python train.py --loss="softmax" --embed_dim=384 --encoder_arch="transformer" --encoder_bias="none" --encoder_subsampling=4 --text_encoder_fused_qkv=true --beta2=0.95 --lr=0.0015
Rows from block 2 of the audio encoder of a small contrastive audio-text model, named by matrix and row number. Rows with one number belong to one neuron. Each number is 128 + 32 x the weight over its row's rms, rounded and kept within 0 to 255. All counts start at 0. Numbers have three digits each.
After each neuron's rows are labels from the 100 clips, of 14848, where the neuron reaches its highest value: "strongest on" is what is common among them. Only what is clearly more common there than usual is listed. The data: short read English sentences (LibriTTS-R). In brackets: how many of the 100.
# fc1: MLP up (encoder.blocks.2.mlp.fc1.weight, 768x192), inputs 0-191
# fc2: MLP down (encoder.blocks.2.mlp.fc2.weight, 192x768, transposed), outputs 0-191

fc1.546:064115168142119080178121164122103148181122146082128148117100133141130090160091124086139115128112150120113144111119127125100143179133136111124115067140147108095132130197163118172127162126138117071131162173126110168123157136105151174158130080137125137049134112154174112184124113167183151079141176130096059126140172121073127176086130161148174101177109143179105187106124147095128161121086116138120119179090101100111116133110121130127157106119122119090147224107201101115136084105113070149086107122188152111131130130182124123095129131121063091188044110128157066149124217178150149103
fc2.546:153146041126158188126107132117123146157171055147094192081129123197199145142070120153146138094102150079186112134193140155189117106174130102149117148060121214155134173117141129145113141074102088134132061124134146129123132132115209136154140095130053109087096123150120123118114109120170139114154091129124106131130078102124130136119106145123146137086161151079123090109082121159114094117071127159212134105113130128096129112088162095083120128076146161107146075108127087150088124103110155101119129093150089065129092120148123120124147148110207120106067173150118141078164134101124175109
strongest on: voice: female (81)

fc1.316:133104141101107149127134126165129078127122101142125164151125122156179167188082121140103156108160138127172111119132114122112137144150169103148082144142114111136130102064104157074187089154115178094108076121113020174113130116105135128126121087104104122114115099164037190141122100074141104122101161186177128125141149060135124198124097128102105119087243086095136180117145114134086160112111149186120127147111079067168139091069114153087135103086057126204122087129124099127115113099097083160129120123100143089116117109145156113153099109089135142124130119126131100118147155138049186139
fc2.316:112090146190150059139073144101142129146111136062138167145115157122130131130043105155128093166112132137158155128162140153100131136169048123133098162156110136175113136171165104149109166115118117187153097076179136088148050127115121119083108133172107112082157115135129130116087069158163124101102122126136146127090110140168132117109069151199102138135134131134145194115127133177086157115124091046130149115126117132087204045128071071133142154160135146117104152031107124137089100107127153146130081176127209117104155144117116100115101139129135140163172111117123097112148094081161133058
strongest on: the word "i" (83)

fc1.565:151114134114144132112130106096099123147111122115149185138155162119113135126168117106061127053076084141134128149180107081190083129131108098106121091081182130116126120075132110149131121107111128128081084114102104078093089132118127109232194110106133141113140206134112105102133142161097123050122128178163130116201181083126166119074114124179027148119118065154196098108147149088099160196095128130144127119103126139149141122160104119091108095142110136133130063103138130098152119138123144121109087138150133139129110103121170063195165152117166133089105100161128055157145162156101168162
fc2.565:206176140137133105128101131138129153141067123125132099120134127168153246128076136151147106126130063088104108167092123130138112164151125124148137177126117133121051207162154189106189112141160213157125141085124148198125090096062089119092120159064098092176157132106084164101159116127146135086162138134108097073133125126188150179153110193108108139147106101110120169156140171107153124115106190104117141171085157132143122110129174145134128113152106180107124131170173110148155206164093115182168151079137130161155100131174128128129132109141160153097100145137128124090106137117091124084
strongest on: the word "i" (51)

fc1.737:119155144079126149118080132169127101135057155083158135115087121142123112079120127166127100130108139139139170122127102152075166127096128123117101237110086219094096128144154101116120101109141154124152092162092132083117140172120166136135155128110100140168154126094104108179131124172108130147193123117123133149146137092161161184159094122095076093150104157216210129129137154124102056125141100191149153164081133126105132065192129140102101128134096124127189129198125159128157112217127143099115134132158083126109126137114145154113125123116113141122124134088148111255142167156149122089
fc2.737:120126077119147111176096113130225133130166120094112100079164101196123102145152135129087154151131151174159112143126134101097115117186125091139134080183131145113114138126119092143055165103124153099118104121154182144092089192151136140085076121049166165085078163085108136058126144121104152124104127111062093165122091090108068185118143122133166107151167165159123157059146077114108066136137133094072129130122079133104105174150139066173141110129121114064161115113171142124080113093160149088125124142129099188124081120157121121151152087103117141073107126153128090182124155141085181130
strongest on: the word "the" (82)

fc1.604:133161122153155167163110074122161111073100171176125132183120115133158114182133088145089114107095111111078112137143142193114097098147115140093114211108123173101156112179119113111097095164088144115195141124150123110151097110111132171132080102089142092149025201139129151148102183088134163126114115088126135117160140129187128138091139169120098101109085124129100131100138172154180162119132058184172124138060153141130119096104139137124151117132131143144038080137134093052168146141064209100167130133097134119130113129151133091151167137055124121115113131139141151186112128161138166070
fc2.604:156161145051167151143071141118089166170098121119120075146124102119080196147070117161086169145072117136172185119129159147162110093205137129154179076095073108177113078134146060121104147134143108119117136157138076109147137091111140117104103168136101136124098112139085160153128065070142125120151120124106134122171137090075122180109176187138147206134134124229076131137154146098120139136189161118165096150131095093100151132140167076137131128156119085209152111096132136075116111091128126163120111122122141106137140087146130097121106138153117064122195180129166083102153155119126104121
strongest on: the word "was" (46); the word "it" (30)

fc1.56:180149125128123186155113127111151082106099124144117123138074179118149112076166147143180117115149141188128136078090118110150107146113113154121120123131133159129121123178147129068167116086129082179117131105104079145084186107059188179168127131122110158110097106112152114180116120097103137060139091118079143117137085124086117110138182135171104115156076092059141172119141127143111110142110154167125094191138067144139145077111111161139072143124154204052160103159105133070142074153122137159123120145132132135098169205167189139117156194129113125136157103134128182166104125068120043121
fc2.56:114184195123170121141130142140177132156178105153178185146166134089149127100170116169122133114062075149156125086120116150205131123158107184103110141127138091121095185146173138150157117120108199124168126163130100149103139088091123075141173149112129099048109126079152128131132185059086161151209068172166088160137134121157115116086139134131159176152105205140136167133146123178097137145137169104099093126123152073142086137165112135129111156125152126164088167109169151133153091126143104089124107127113121151143125158106141094109149146146174151088121085126059105132127095233088098136
strongest on: the word "i" (67)

fc1.181:104150173114133146179108126159137088102167132149178116074111117126123072158129176070064147098174160135095080138129113108145129121178111119097108158126071105112112129131097106162151112148159180128111076189110047109169113136146079122151141129141125112085139191122139091106123149088142161129114219069131102182116181124093122146136113191162115190110107141139146151147120132099094109191133142074107179131159135146132059199122075170077118106167159154198117104129167164121172162166093137138122093065099166099136139114138114117131133170193145092129118096114154166117091090177137156110
fc2.181:135132112123152102104116151152085099127126127138115197147129045156141139154141101141119109132143125125100126170103134205143141152115107126131136120154169097143095108109084167077123125079085137128167170123099137125195139135137106095113139168113125141100090125164081135132082106103106119169176179174145124177176092139080115113145208162127105125146144110113096199178136099152106130192125126108107165169143159121172080098113074109101129127137165148147104101138112097125108095064112188198114065058167170105111051098063101154125135111152129132045131064108114091051169121155150096116
strongest on: the word "it" (70); the word "was" (25)

fc1.428:107104118093130129131092150139094151148188132163177178062134093155100156131204153099094158169151148122101126117080117102132112189128119149129110143173167077114123153146060111139112113113110147099036130133191181190042116152110091099143147062103061113088119151121204170153146115105136113183164134100100140080145150149096146127133137153131135144112181156117113166148129175054155100140133151093064126170128108155126117187130167122138187080091147119186131132126136173129115126124114135146187173128158096115103133133130091080084071206128101126106121121143154151121124138091109126177
fc2.428:100170108111127113122186183113128087130119148064167156104114117104151185136093151109153127168099140117060155121127125131128072121163120028181132135176115144172111144115134096158098071160133129108129113230136100135120113100126131129130128092090157120181133141168150145153142111123111116106143140183128162104126157148150099144146108061168182167153051156215141170128138105131044060137150113126143114151162126118115153074132139063119159118109135126148123191117099098160079159071165161128087125129054130128097086089127191131134167137133089131070095087107146105178128163116133142149
strongest on: the word "the" (56); the word "of" (26)

fc1.527:122051156131135125116113157097130063160130041086145164181108085093147134179176094135092102061120147150115127097112128105145037119120063103109135055182138051135121156170076134132168176084127118133162136155202103179115117127131123038130151132148159130143133080116162132123135124114109136144157115110142139162171125121093190110173135132115177159162098122129167115080115145134117154134132181123104162121147146134126164165113128130121180137126128069082136089125101162078089149108101189146137114109077181160066117136085150148157196105134121142103135140164153151060092097145130148116
fc2.527:121161117042126118071132124063132087150126157135092088131127141154113126117122144133130164123168143092112110099109176067147137129137097130137112154096140147135116092128091080136130143103131163187104134110060148114114054132145118135140094149078081153166179148134064205183138115151110128104088106106118114083107109091133098150113150162208128118134128144152123119086156161147120155128144120109117110122138053116122135132134105066091159187174164129110132159084158124114052142176177133030145067151127135077112098138111124183127156170124063186168115109094136093161195122075103161181
strongest on: the word "was" (51)

fc1.523:130142138101120095116162162100067153131092145074179077102140153072087156142145121117060204203035117124092141127137114096081121127089071099108128070160132139090146128134192064142115138148120100146070119158154140151170156082126124133125136107119152088125122130147128152153148155138142051122116113076133122126165088172117118069132142094117186210083100117141113125116115130119173105116100111146126126161116043075123050195142137136131070110102125132138083161106129153105119111148135072125119162136170040170130123142164098109132141091138132164124138095133130101100120142125084140062
fc2.523:112107044136134039103132182091138129069076153080094127126185127149159159146092129147093125128082135124127119129159123137089133164126074157108134176118065177128099154130095177179133148130132146131140090177172110110130209131087157201134132186112075121131197156125097116117091159085107123194177074090146088143119162156154138122124127079132107191150123115146138110131176137129103125121132128133150153180115100192116178050121128125147162131147065147141138168134148084164159128131108169180166105084130113138198178165118140081101144101134145111137126105095149157141137175157154128179
strongest on: the word "for" (32)

fc1.427:042168157141179041125110127135132138127109149123138113170139200097109114141134122143149173119105130105130129092157064086101147156170110109147127145168111202137164114158153050072107089135100154111155129164179118142028157091166124207145098143088121128145108143129150079107124131161101110105151165148094136113062128130164146131147139062133115101183138088159109159125073142169159133181148108157142159104143118133120108154087124115137126136103075120064127095159185126132131142110089094067114149152100187119179161147137195153128097154091093127099128138124102134170064177143098180129
fc2.427:114134172144180085107130145146174164082158030215130168097143120138161068121201154135138109184090108125134078172099133164161115156133131137125095126100086090132125079096065132076078097125128128127167108134137104127078099129172141121115136125053084164107129146125140101121119125146088171084100166094097070182133164104154145136138096155121135109146070103131098137146110082161126083114168100166098153165112109113126101108172179209109088099110129186179091138165049140127063163088124129122112148131106088120112109168116118115155100095103120148121161171156106144052149112138095118139
strongest on: the word "you" (34)

fc1.337:086146117070134110146104122125187131105111121147128162128153084174139148125029167125094111151134141127167148145099095058125121125109101121134120137149104117173074184131117186168096148150136094159142123201128164148114128127133112092092161091087099073116108136037098129129128159119089196084128117143147149127140088135086159122170126058151058182158162106111086128105097044115109078162161135098129109129170117107173083118088111097114100129148139112042113136116134091114112105114122078115109133128116123165116147078209130039124125125097135145102123075113137162202098126132141167147
fc2.337:099094144119099123099134144081130115130133105145107099125129125172139120108144160094116182107123122102107144165139118134121139183104105210048128127169186213128125121105151171143167139146136139152160090124125158132104122129070114141135129200156080115111153105135116124141113134110126044149086064135119135149111158139082141113064131082122148118173115146170112128069116132105071203161114147129141161129121052130153146061133133079026124130099136097142200127097110157144108128101120114092124194165132056121088122148132114115066131170137125135180161132169089091102065077130151077077
strongest on: the word "the" (59)

fc1.429:132056137105123101068103112134134067134116153100136128166123157187133129096125122177135137140119153056151140173112128102127140110143146063145145181123099170155126135142090047083117184095100115113114106123063184105101104210107100143109116122103098129109132140148157155127128173071130160153138161114146155132166136086108121178130138156163130134158173148182169143183130112113093166072171138097135109151131179160128104184092115115128146092133100096096179097083073163105121165177116155134198128141140161130076140089118059139143057147121134138169109064135106179153162107224143141144
fc2.429:140103069099145125160126179056084127137105116137077107123113120114119119118081066156123139148135111103189139080133118059133113093135108121107108149122121097142115153095141119105114142097112156097155137143121195159178126220121113131090191151080150115159084153125116171153125127065062171191160152141115185106161136139150092107114071117096133136146150187131108112047108155132059089117129163125125124144082046099139092101154140067202205183142108192165145118137105162186133088114131150121054165096111120130120145146138122159122136133124079122123125139093111110164071123104112129123
strongest on: the word "the" (77); the word "to" (33)

fc1.258:041122132122113114180136144074084161085088140113158140108140103107134133101105107112169171168158152125065088074071126133146079135125111123080113151106154127143131118112109140137100091156187135166154086123108108080146099118089129117078160150144127076066122204142127125127121162118109067103156224176190134140105126096116060130099095117110089155136098151194100141107111173117167128131125117115073122133112113112085117090116124134096189098187146096147197151122095218111131101139078079121117102145143094178104126135133121098128147154169133120074153151128134052179100133113147130068
fc2.258:157141131124143148113124094128077148132144087136124135127160087148199082089117130127099140105102161107099136154125148152135114145162124057134137122117108110127105172054101172126124136141099131116122078054144145066215154150096146114096113162106119145097134082125155164129095165144141093104085127101128113116131129092069158110079140128089102098145183080084181153089145141079102160120114126136066075135075153115167120121131160114162174092145091145204093088110141166102182194146105078120159105130106105216095119121151196164091154197145183110128169126070116143121097053153140130141
strongest on: the word "it" (39)

fc1.430:101107151138177152124150092107104094128181142176145155143128121140056092154124107147051117122135219107101091166104155169102123190173138140123121149105173117134114123109134131109197108131108129125121105045133121128159130135114095155122145130073124113145100114042088103121126099116139099129059123072086209098133137114133145127118088135129160127150121112158185104156123101060127145162128091053158164129146119136113162124139137132169176177132128113127155120089039150077140188127141140145188187222116103102150139123091100169105126168183134133103114075139147112145154095094152187147
fc2.430:115134107102198123121096176099158121158155166123133123089133109176162132141091095195122202111080112159119163165170091129135139080141105171118106139201091097089168060166138106179179121123125087118115047124068094152157121132090127081144106186122122125093116123181111157154076134152121132124100077134139148132134091126183079167114141149143133190112143185140156177131143144106155116156126076068180122192148085123135139128091111111136150072082107150140124128044122140107104188107130115215119117197099102150121111134134119123135130103139154157168117113089128049138154154143156152142
strongest on: voice: female (81)

fc1.759:144154141128166176129133119171103131115131151154158151139135130132140188161077103131136071117185124147106067119154117172130149172158116123124144127136148138134068161139123127135169167089137148134104116102123118176177112090113215157081121118169138170123130109166076182124141205064139155166091169138191132106114148128185166127139142137123147113119174172180110132122122105201154170079107142230184201070129132106078121120089079126171131159138132122148068123144097115132068107132108138106131126203158146066114139100164151162144108118065139118192177153165128089133158150139128103113
fc2.759:147122133121191108168127162137117113083153184091089191132144207098147102138130103163136030194107148109166147127154148129144164146101127162121132180146134099125100094161144090044118168088115117134130138096128123079117109143065162125138136079142134152059130150173086139093127139125153080145128150147162128149054135177218149061076105150103083127091181148122037130108166091131130124117152145170103115111140115130074128138167134112134137144124199167127107150128131127098141122121097124168085111197120123106096071076096114103103156096115184087093116133107124128122185138129161106150
strongest on: the word "i" (88)

fc1.184:115113162118097133098158140163136074111107115079088126118147088162124079136091133070144149106124087138117095100110090150142065056150149121097171155130060168137151123126147098105102124148073155121060090203112127131079076129181127087178093092158081102137122106193124141090115124073122182144129154181051102159113180116095156186136182088098123140091195115140153121152187081114052144154107111112099107120087124174142129130159107113086150101088114097089122142116184117150150116154131137178170123199090093160101101126107158140053132118131165107116136163111165146120125153118101099130
fc2.184:192148165123113141124107124132134073126116083131128157123086162156134093099139091153128159096165162154127135125122129097119095122117198115120184110164163111155133036183121167127088156107103138129023111156148086145062099151069135140131129147163152156153125074171112205167135132098069123132138039124109129079144160096116139147094081154141128058116152141138147128109139135116096123182131132116147162110072157192148143139146130096131136139085144142176140113185184131119143126128136125142083122167194100135129148174077141114047191158115150130138099111128141212097106151116173181126
strongest on: the word "you" (33)

fc1.171:135185109140077141136097127099122164134136149117103173206057100169135111161045119145128114073128118099136110141082135119177093082166142148171136108132105127125052152116172132142237155126206113146115143111151088109107117199132107121155165081084137213119099172114124179181106129099186148153150099118162126150122139130098139160127109124085128195142096121127098126112123169081155135125096152126103108120145123147110170088101183156155096123083099085144190105075105113144071126086143136081104148185099164092161105107148127130149124151170128112114132097145115084172164127129080109077
fc2.171:138146094115086128095106180091124110102122111163153173096162082129134145138096115103117111125125180105102105124161124121091156110110104129201154089087168218050168185119136154125087135086070091153154125219129047128135134188135137136051089131151105082176133153128115131151127092146139145132133211109140138114065131146142172148106157131118077095136097123076124174171099123150135159163113130180198064172110129084123147144158202111129102131172109151139115128097161136125141107109129106103170097201141082140110132093100128141131125120125183123091104085134110146107049120094124107128
strongest on: the word "it" (38)

fc1.618:049131171139129118122124089113161138100132166131100064102124072110108115132102093119186137083125121087175144107104071145116148143198129136127121132120114113128113098255110123178109150120147082114116143153134117165099130084104097121114100198127079156120121074135128127168124089104109104157104121089100152181130163102115117113142134102148133137102107142204147198124099131156138085097100139101134107091098128122084113116131140161179157096097102132131155145120190114148100104141135130076087177138107046116190125135119103157088123084133130135095083134233089117128129177119142140094
fc2.618:125074122127131136134108122102154120083175120049075138099149199177149160080113183171144078091108125188145084140142122136128146158141122133115101113107108105128121144134123152146127131122128127124077097119135094139130186157062122148084095090182172139086130106120237126068135141128142152103120122209201111165161114138121077157134092169137143135108092114134094107172119139155113082228113147147179118114204119089117127127153136149119146152163140118217103107140192104126129115214136124161129119094083156150078151116158130108133155150179124118149123146184156148173141167144124122166
strongest on: voice: female (86)

fc1.200:138128079184155122091130125042114139167114115142130169111147083136129137078135168101184135091127148133127072115088173132086100102107078123137150114145183143100120118182108096198112109110161168140124071108148165124158116118118124153141122125141061085103125156148125123138117103115132084111107091209111165228227101086071069080118134200134080106124127164128105142142118151104063116125134146115163112122207090133124095116154126146157079169127132098129142109140159134107143106167117151158097083084125142116205157135133139125100129121145127103143136067135170115147059133139143185062
fc2.200:109128079123096170092109131083094125135096083207132152116164253152117093148108073151208119140118113090054120125057107113125123153139128170112176141210097190147140134141165089127164112130128142131129114111146135094140073159152138098109163117124161081131120109171159134126136130148123124147133166113115056138114152010063122103120150205145119153125121105102144111111130082112149166165106132085133087140148126110095108198182059113101123129133164155175121126093101134119125152125105143130137167076127110140104130138165105128145141157144139138084100118130093166153108143114122089044
strongest on: the word "was" (36); the word "he" (32)

fc1.556:103050097121144137130112160126134169137128148150111178158117156137135038108129117155110108102099106180091111134120141116150128129072102110180084120130143087160119178111126134173151105117068140117232132138153160172125135082127108129143114097120149124133202130110123153091126049157140126144175067133140131190126121144143118103203212114182141124153128093173102119145157106158137143096154145101114130171153083119034159153159156104145121138132144145104151139158096072111037094108158187111116151155109156125174117122146153094103108066156115151067137160067112131133125172121188169139
fc2.556:128125140160177132107125112156168140144216186133142146189116080162178139144108138176081152173120147115085113179081131129157113162122080151167127119111109137148148097100134151159107177072105128089182102118132168112087096190134141070159115106115128151153100119057178137114106171139104125137130083078160165124123116118184106087128154141160119154130082142160130130109087072167128079171153106133134148192110113194136160125188130150039123161188125074102124177137106052099106096169138193104112087137176138109098131140139102142145103133084171169119118158110125107131173180102154114175
strongest on: the word "the" (86)

fc1.615:113109107163161129152098134140129114187129103131148103114144135097119152151118126110138151109150118129126070116113092117133128093125074117200131113122112124168112100105132103119101110118168128163133114118145153107122118119142117084202107156062157066013113144125086143110078092135187112141133182189073131145121136111125076088121142159132128124126145133086133159173112151120066154149165171145139118110185091120079148176156155127108121090115160115130146139113126124100151124161121158180157014163101121108099064127126094123112170116228108162133167131200046147193089065148085160130
fc2.615:155134101169092146054152101150088128126150139131172145084145186093141119133117132134088104130108166059033099124101103158126135178160125100138128141132134084109085130115059128147099087083084148154118144052187122104127116128093060134092124096125147115117125140163167172174183106165116080111118132105106189143156106103059144113035112115134152151134115130088145138116103110084156074178141099077175116128103093192082130173129131156144128178144108085169122145127106176093124145124111122128183144157125092131138125082102115130167156132160130156074129055143167144198113119140151059118
strongest on: the word "it" (33)

fc1.37:132091114145137128137128128142045152159124089082116120095144086158032113092121128125113154101126218122106143151149038199072114158084120139139132098129157249074115109108148104080158126128111164147105127171144156127146126104081164113158104136129110096186142108135165117151120124147146170118172155124139158109147100117176148125144142131190126125052118127091128157139116105117087098098131197146096133115139124158116141126176070122109148139137196125143180041104156151096123104165165155125145130124068113123155133132123147139164073139130160132056163069074137075117146127096137101115
fc2.37:096139109109089133090178125082128129114126105159197148192114128129156123147126067141182160172124090085155116115182110085176184109119137115130119178161090144129146119093147131145133148101171128082090136086157124097097124164118157133098163099083119153101080128149100123150117166119131110128208130124158099206100118099147131121158145157161144157133086168129155112094115214184121091197105074067127081130144133076116151123153138125181116128129057120126199079168155132155125155146076081125117148110142124108132170062195160140134105129119096168133058081142138150138083043127151144113
strongest on: the word "i" (50)

fc1.392:150125134114117061086081142141170112165132104124135108166209132141048149110135165091166123113117088121125145100106170147143192173192117114181095118113106022154106191126116117124123125143057142126123125211042112153091162188118085102114164143099136125131113135143129134123135109121116109141139084098135092121105143089157169142088111121114126131125096032123136135124089078159165146134110121106128121135126163134138102209112104167195127104134143137117104160121135080130105151120180104172175110110093142100128131152116111146222166090142121121087138100136156127122195196116149091172
fc2.392:090156153162125172132163067105157160115191187162172096140169087139125083083162128155100175134107067105112174088211122144144136147121163119141156026144115126144066116136143132117100128171123111141137120123126145165128185117161143146133102140150149100088170122168127169133123160151121092110119134140079114152093141105163139103132094137145161101163109048214140109125101150113088146089083133117134088172110147051074086123108117103157086193053124103195154070124128148154143129155131115093127154137174144163099141121159151144144110182092087105131176131153113142207080104150141140142
strongest on: the word "was" (78)

fc1.711:164096165145130131112078083134083105164098098088144085161111170165128125138159118143113150149082126173083079137137102131099152134144169105153087127150141148083132086160107056128162140138138124030095127133150073090109120138191149120070115139130112119113131075088104117187125123159129179116143166181119100118147124114083093155159093187111117112138072065122138154108099223148140126137177155130148144143137111144162136153122141092137125183088110117116081150138136072108174052105091105112127090120083142085110160151078195122165128060207158101123161101179096178166141096098144116132
fc2.711:114128044154097120093083131149114097097119130181124095169150121059173093062084164123143082102127149167142083093104113185140129123209148155119140157122180069126118081209167111159105087101120111110091113108152138117131157119197136142107115066132165118154146091121077134080109138115102128125181108188166139134213052121156131070082076128087148144151105177121173081130085152135127161136129129084105105120139166138128122184078112139113159097159092137105138116157097133119111157150132128139111119162136088090174089101147095189099136146112178153139105114172085093095130178145132120093
strongest on: the word "you" (45)

fc1.420:136131076089138128097139033119123140068121106132116149119162068126142137153110156112134106098102063138144140222111132073054129132126140112119159127088160196203158074084157096098116140156124128088116090114129088137140140074133143086199156158108154197123142213105141137135130178132152138121146102137111046136117151110035127127088129173131077154126125148125093137127117086120102114147139183140112124139132103137130148062105135129116117125072134122191170138138201115185120135078141175125127144112083103040124136114142141143134146139081156145135115142107120153197086116107130110112
fc2.420:138125119152179076140127131094048147197126093099155097129130103138102101117112132117072159189131171101116159054149136131095164137102037138106138118130123075144142164107137122124131141117182197137127087101153099128164155098113118105122102102093107055132148137169140151099129152116190040102116118104178075129153126106125156144123152219047131128128102100111160145140164147100127120165109111132149097175130127109114143168141128129131134133167137186198165134084144134170064092161096154127089120135207139078126098067166174113128124152139131177137165149095140143062131077088119150131
strongest on: the word "was" (62)

fc1.370:118140096126104130146128014152106193137107106125122157110137135078091073091097129093120146117143132117106139136170150087067056134139127117101116136081126232126127132145123132127156120136131127150178137118089089148133125060068155149130120096083166150138129132200133072120238131187103126120130109177137093119136121142152173120078122099150081075122140208137138112087127166108161116153108189132168148113169129140149128139094135089129129130135086109151112192164134094126152131134135189130095143090140125115135168139137179090126026216112117138127139162144097105089123128100142133113
fc2.370:149131106081151104149081132143114079140130076119193147130101118129135124202118110099148134139106089127091160097138142120122126197072131123165099082168091122104114130154118152080110162142151122139109121120147182226109129128121149049151164118121138142135169135148070130166124137139156068139172103115175102109142090132102149104096089158160138137191129140129141195141098138052091217152093104139142131148134129132108133181137140080058135093043126166136199096165116134119120160183159188114127155112144133130100104077060107229145105161143157117135103133102124134086101132123141087124
strongest on: the word "was" (54)

fc1.703:131089074139094097193138141117091139146039084096169085079130119126129124126085168152076176137089065060169040131179092115139180125111072114124099128148120106107097139139116109142143157194101095112109125154104157147109202155096157164108129130212109139127186085081160089152114097137127141157085136150155144127105123129171143110103152135089131186121138068118145070099114137119143138148180111107121089135127112135103162187151151105128077142141128087101088139109100174130158158218111137096134075097165146089061153177079143151136146135124101135137099131111126102155102131062128130119
fc2.703:113087062057119111118151174141122175192144124142074119129143112114161181147150095129125115146120075168112081062136110156090139147095092118101127115117014143137136124127140124143124160169132130119180121162194117118113125129183159135139155138119085087187155083123127162158129114187144114116134104143150080135171115107098114100113074124144199156115109127094146134158123165155108173104140156140084121142090052128115110189081125133201155142126068086151185115141115127137165127135129140159078169128122091119222128040175116121125170167133164122102104117103119108130194095157084137138
strongest on: the word "for" (29)

fc1.12:133165086120146151176111141123168136066099170135140025098123208128183140174112163138138064166118142129128092078125103160117207078146081140130101104177153122189132155081124140122110118083088171161140095134106107096100153129164171162128165137120114126118147131127125158125108171152112148097139143075164118144073133222166128086134097104152150153113184150165117181120138148133236131130107105129081116132080116083142127148128138124148106084120060122110080148167098139125126125152119159101127123142166132110118143172112138150162179086100122131030131175140141165139152129143139060099
fc2.12:085096119126101154060146113109141133138125120125103163120134112112125165135168122140125110085150099140142136122121039149124183175138153110163142163122155128115125148184138132104120082161115144064068158099101109103119184130139116153083130102095161106182179104113050112187138071115160155129087168059162108165109038120132150128129148130106138118144130135113160124128139098147089136177103077144134095113127140125080124121088047074135099148096123128102131147191141165122103079132147111169185121115216127130158145025195151170083099138088130136089143110101123163178097142141175076117
strongest on: the word "i" (43)

fc1.82:121135151128115114154117145115108133181134142137114200099098169178123104138143090055179134141133145140070136119189101108149153136120065163138133101176164146140106221147112141111082144158158161155102135150098111110076136119068182140136134101131116129113177114098156123081129102131137138102148117162039086134140188151126109103163105146130122145152023107202084127157107134129110192129141128198169101128131110091089084144108190153134139116090117123133154108158123131101067102157118124128114094150126096070090110125190195084149119177150122116126051128161112114166126056145127168157
fc2.82:122139130104114133152146115125156071142101147087103134080089093159170130105143124123128163152084159119152079063134120147152157172170144117100121143193146131159122100086135141123116194107138127172091082139196101094120061090063211082172092126113097094041104138149148165116105132111136201103157139085206133138106132078142153167121166051162126130082069103144147172093101131149175088125081124129098174156133177143157137134137086134159160102140137086159169105111134171123118158130115123090119177191134082127142126163108119136192133095101151147110140118110138142112123088112122049181
strongest on: the word "i" (56)

fc1.646:156125114110142118151116183113170151123088200132104103131108088125160132127157116147150182173130107082046097097092126139154069133126153104132203133150134120126117103117177130090173120114169146113168152135160151118122095118130197106106206117115141202122105120148121145123157166114117118151117164049158110122138167159201170176100063131106170137168097126149143094096121120081094195168087136151147129184097123130110119113097149095091123072125142128171190148125190128119113102156114127139134095132119101163078090102132048121099118144235091151130085057146134119101134102097108145103
fc2.646:098044137120140070105110113162141139173145071102171165129141217141133072209103178137158150095180087182121129177131126146131116153146109169089173137132100117174136126058096127149145103109128073146113134173170101130193064163182149144074149221170088100121104148105166117088105138154137155135132173102141088169126128128137157125119097159137102129155108123118129164151129143147152143210134130100092138130163069071109130126106115084157131106140123123169100099133133129119123112127070156149126093142109202129116119104189159164089181137158146170152163143112167163129136104190076143132
strongest on: the word "it" (29)

fc1.287:138137077084120136102135131101118104085175085172130220125110098138113151092137153095148107092076173160082129100118143119095104160123125110112234126127150212081090177124144134111151190142154137172133092111167117142121145128123079126157132128160162069168155130122211095115135087132074136134095064107117185150149141140112143149133081156173084117077135142124133106077109100109121116137126195141122100167139087147081065093149152152115163132136135103147189042098140149121117139121146142161088066152129160131098127121142104106122121091113134164091117094123207119133195116093109104189
fc2.287:134099104123135154121121059089138169135050140055119115090146160141098195152068101147141113106117085102137145110130135157105115136144109063173184131188180119236161147147137137099099142096140072054119073157135080122164111083089165159137123123067087103147193089091112156136078104102138066131119131185111166121125072082127126103128110108205112102126102152147121145112141085150210131102105114100171092119141126146120133111090086126067113123084154114113154141138140093126169158136126122141124094093147115129125145131150167151117154140138118168126093068087170139166112118063136140084
strongest on: voice: female (84); the word "i" (73)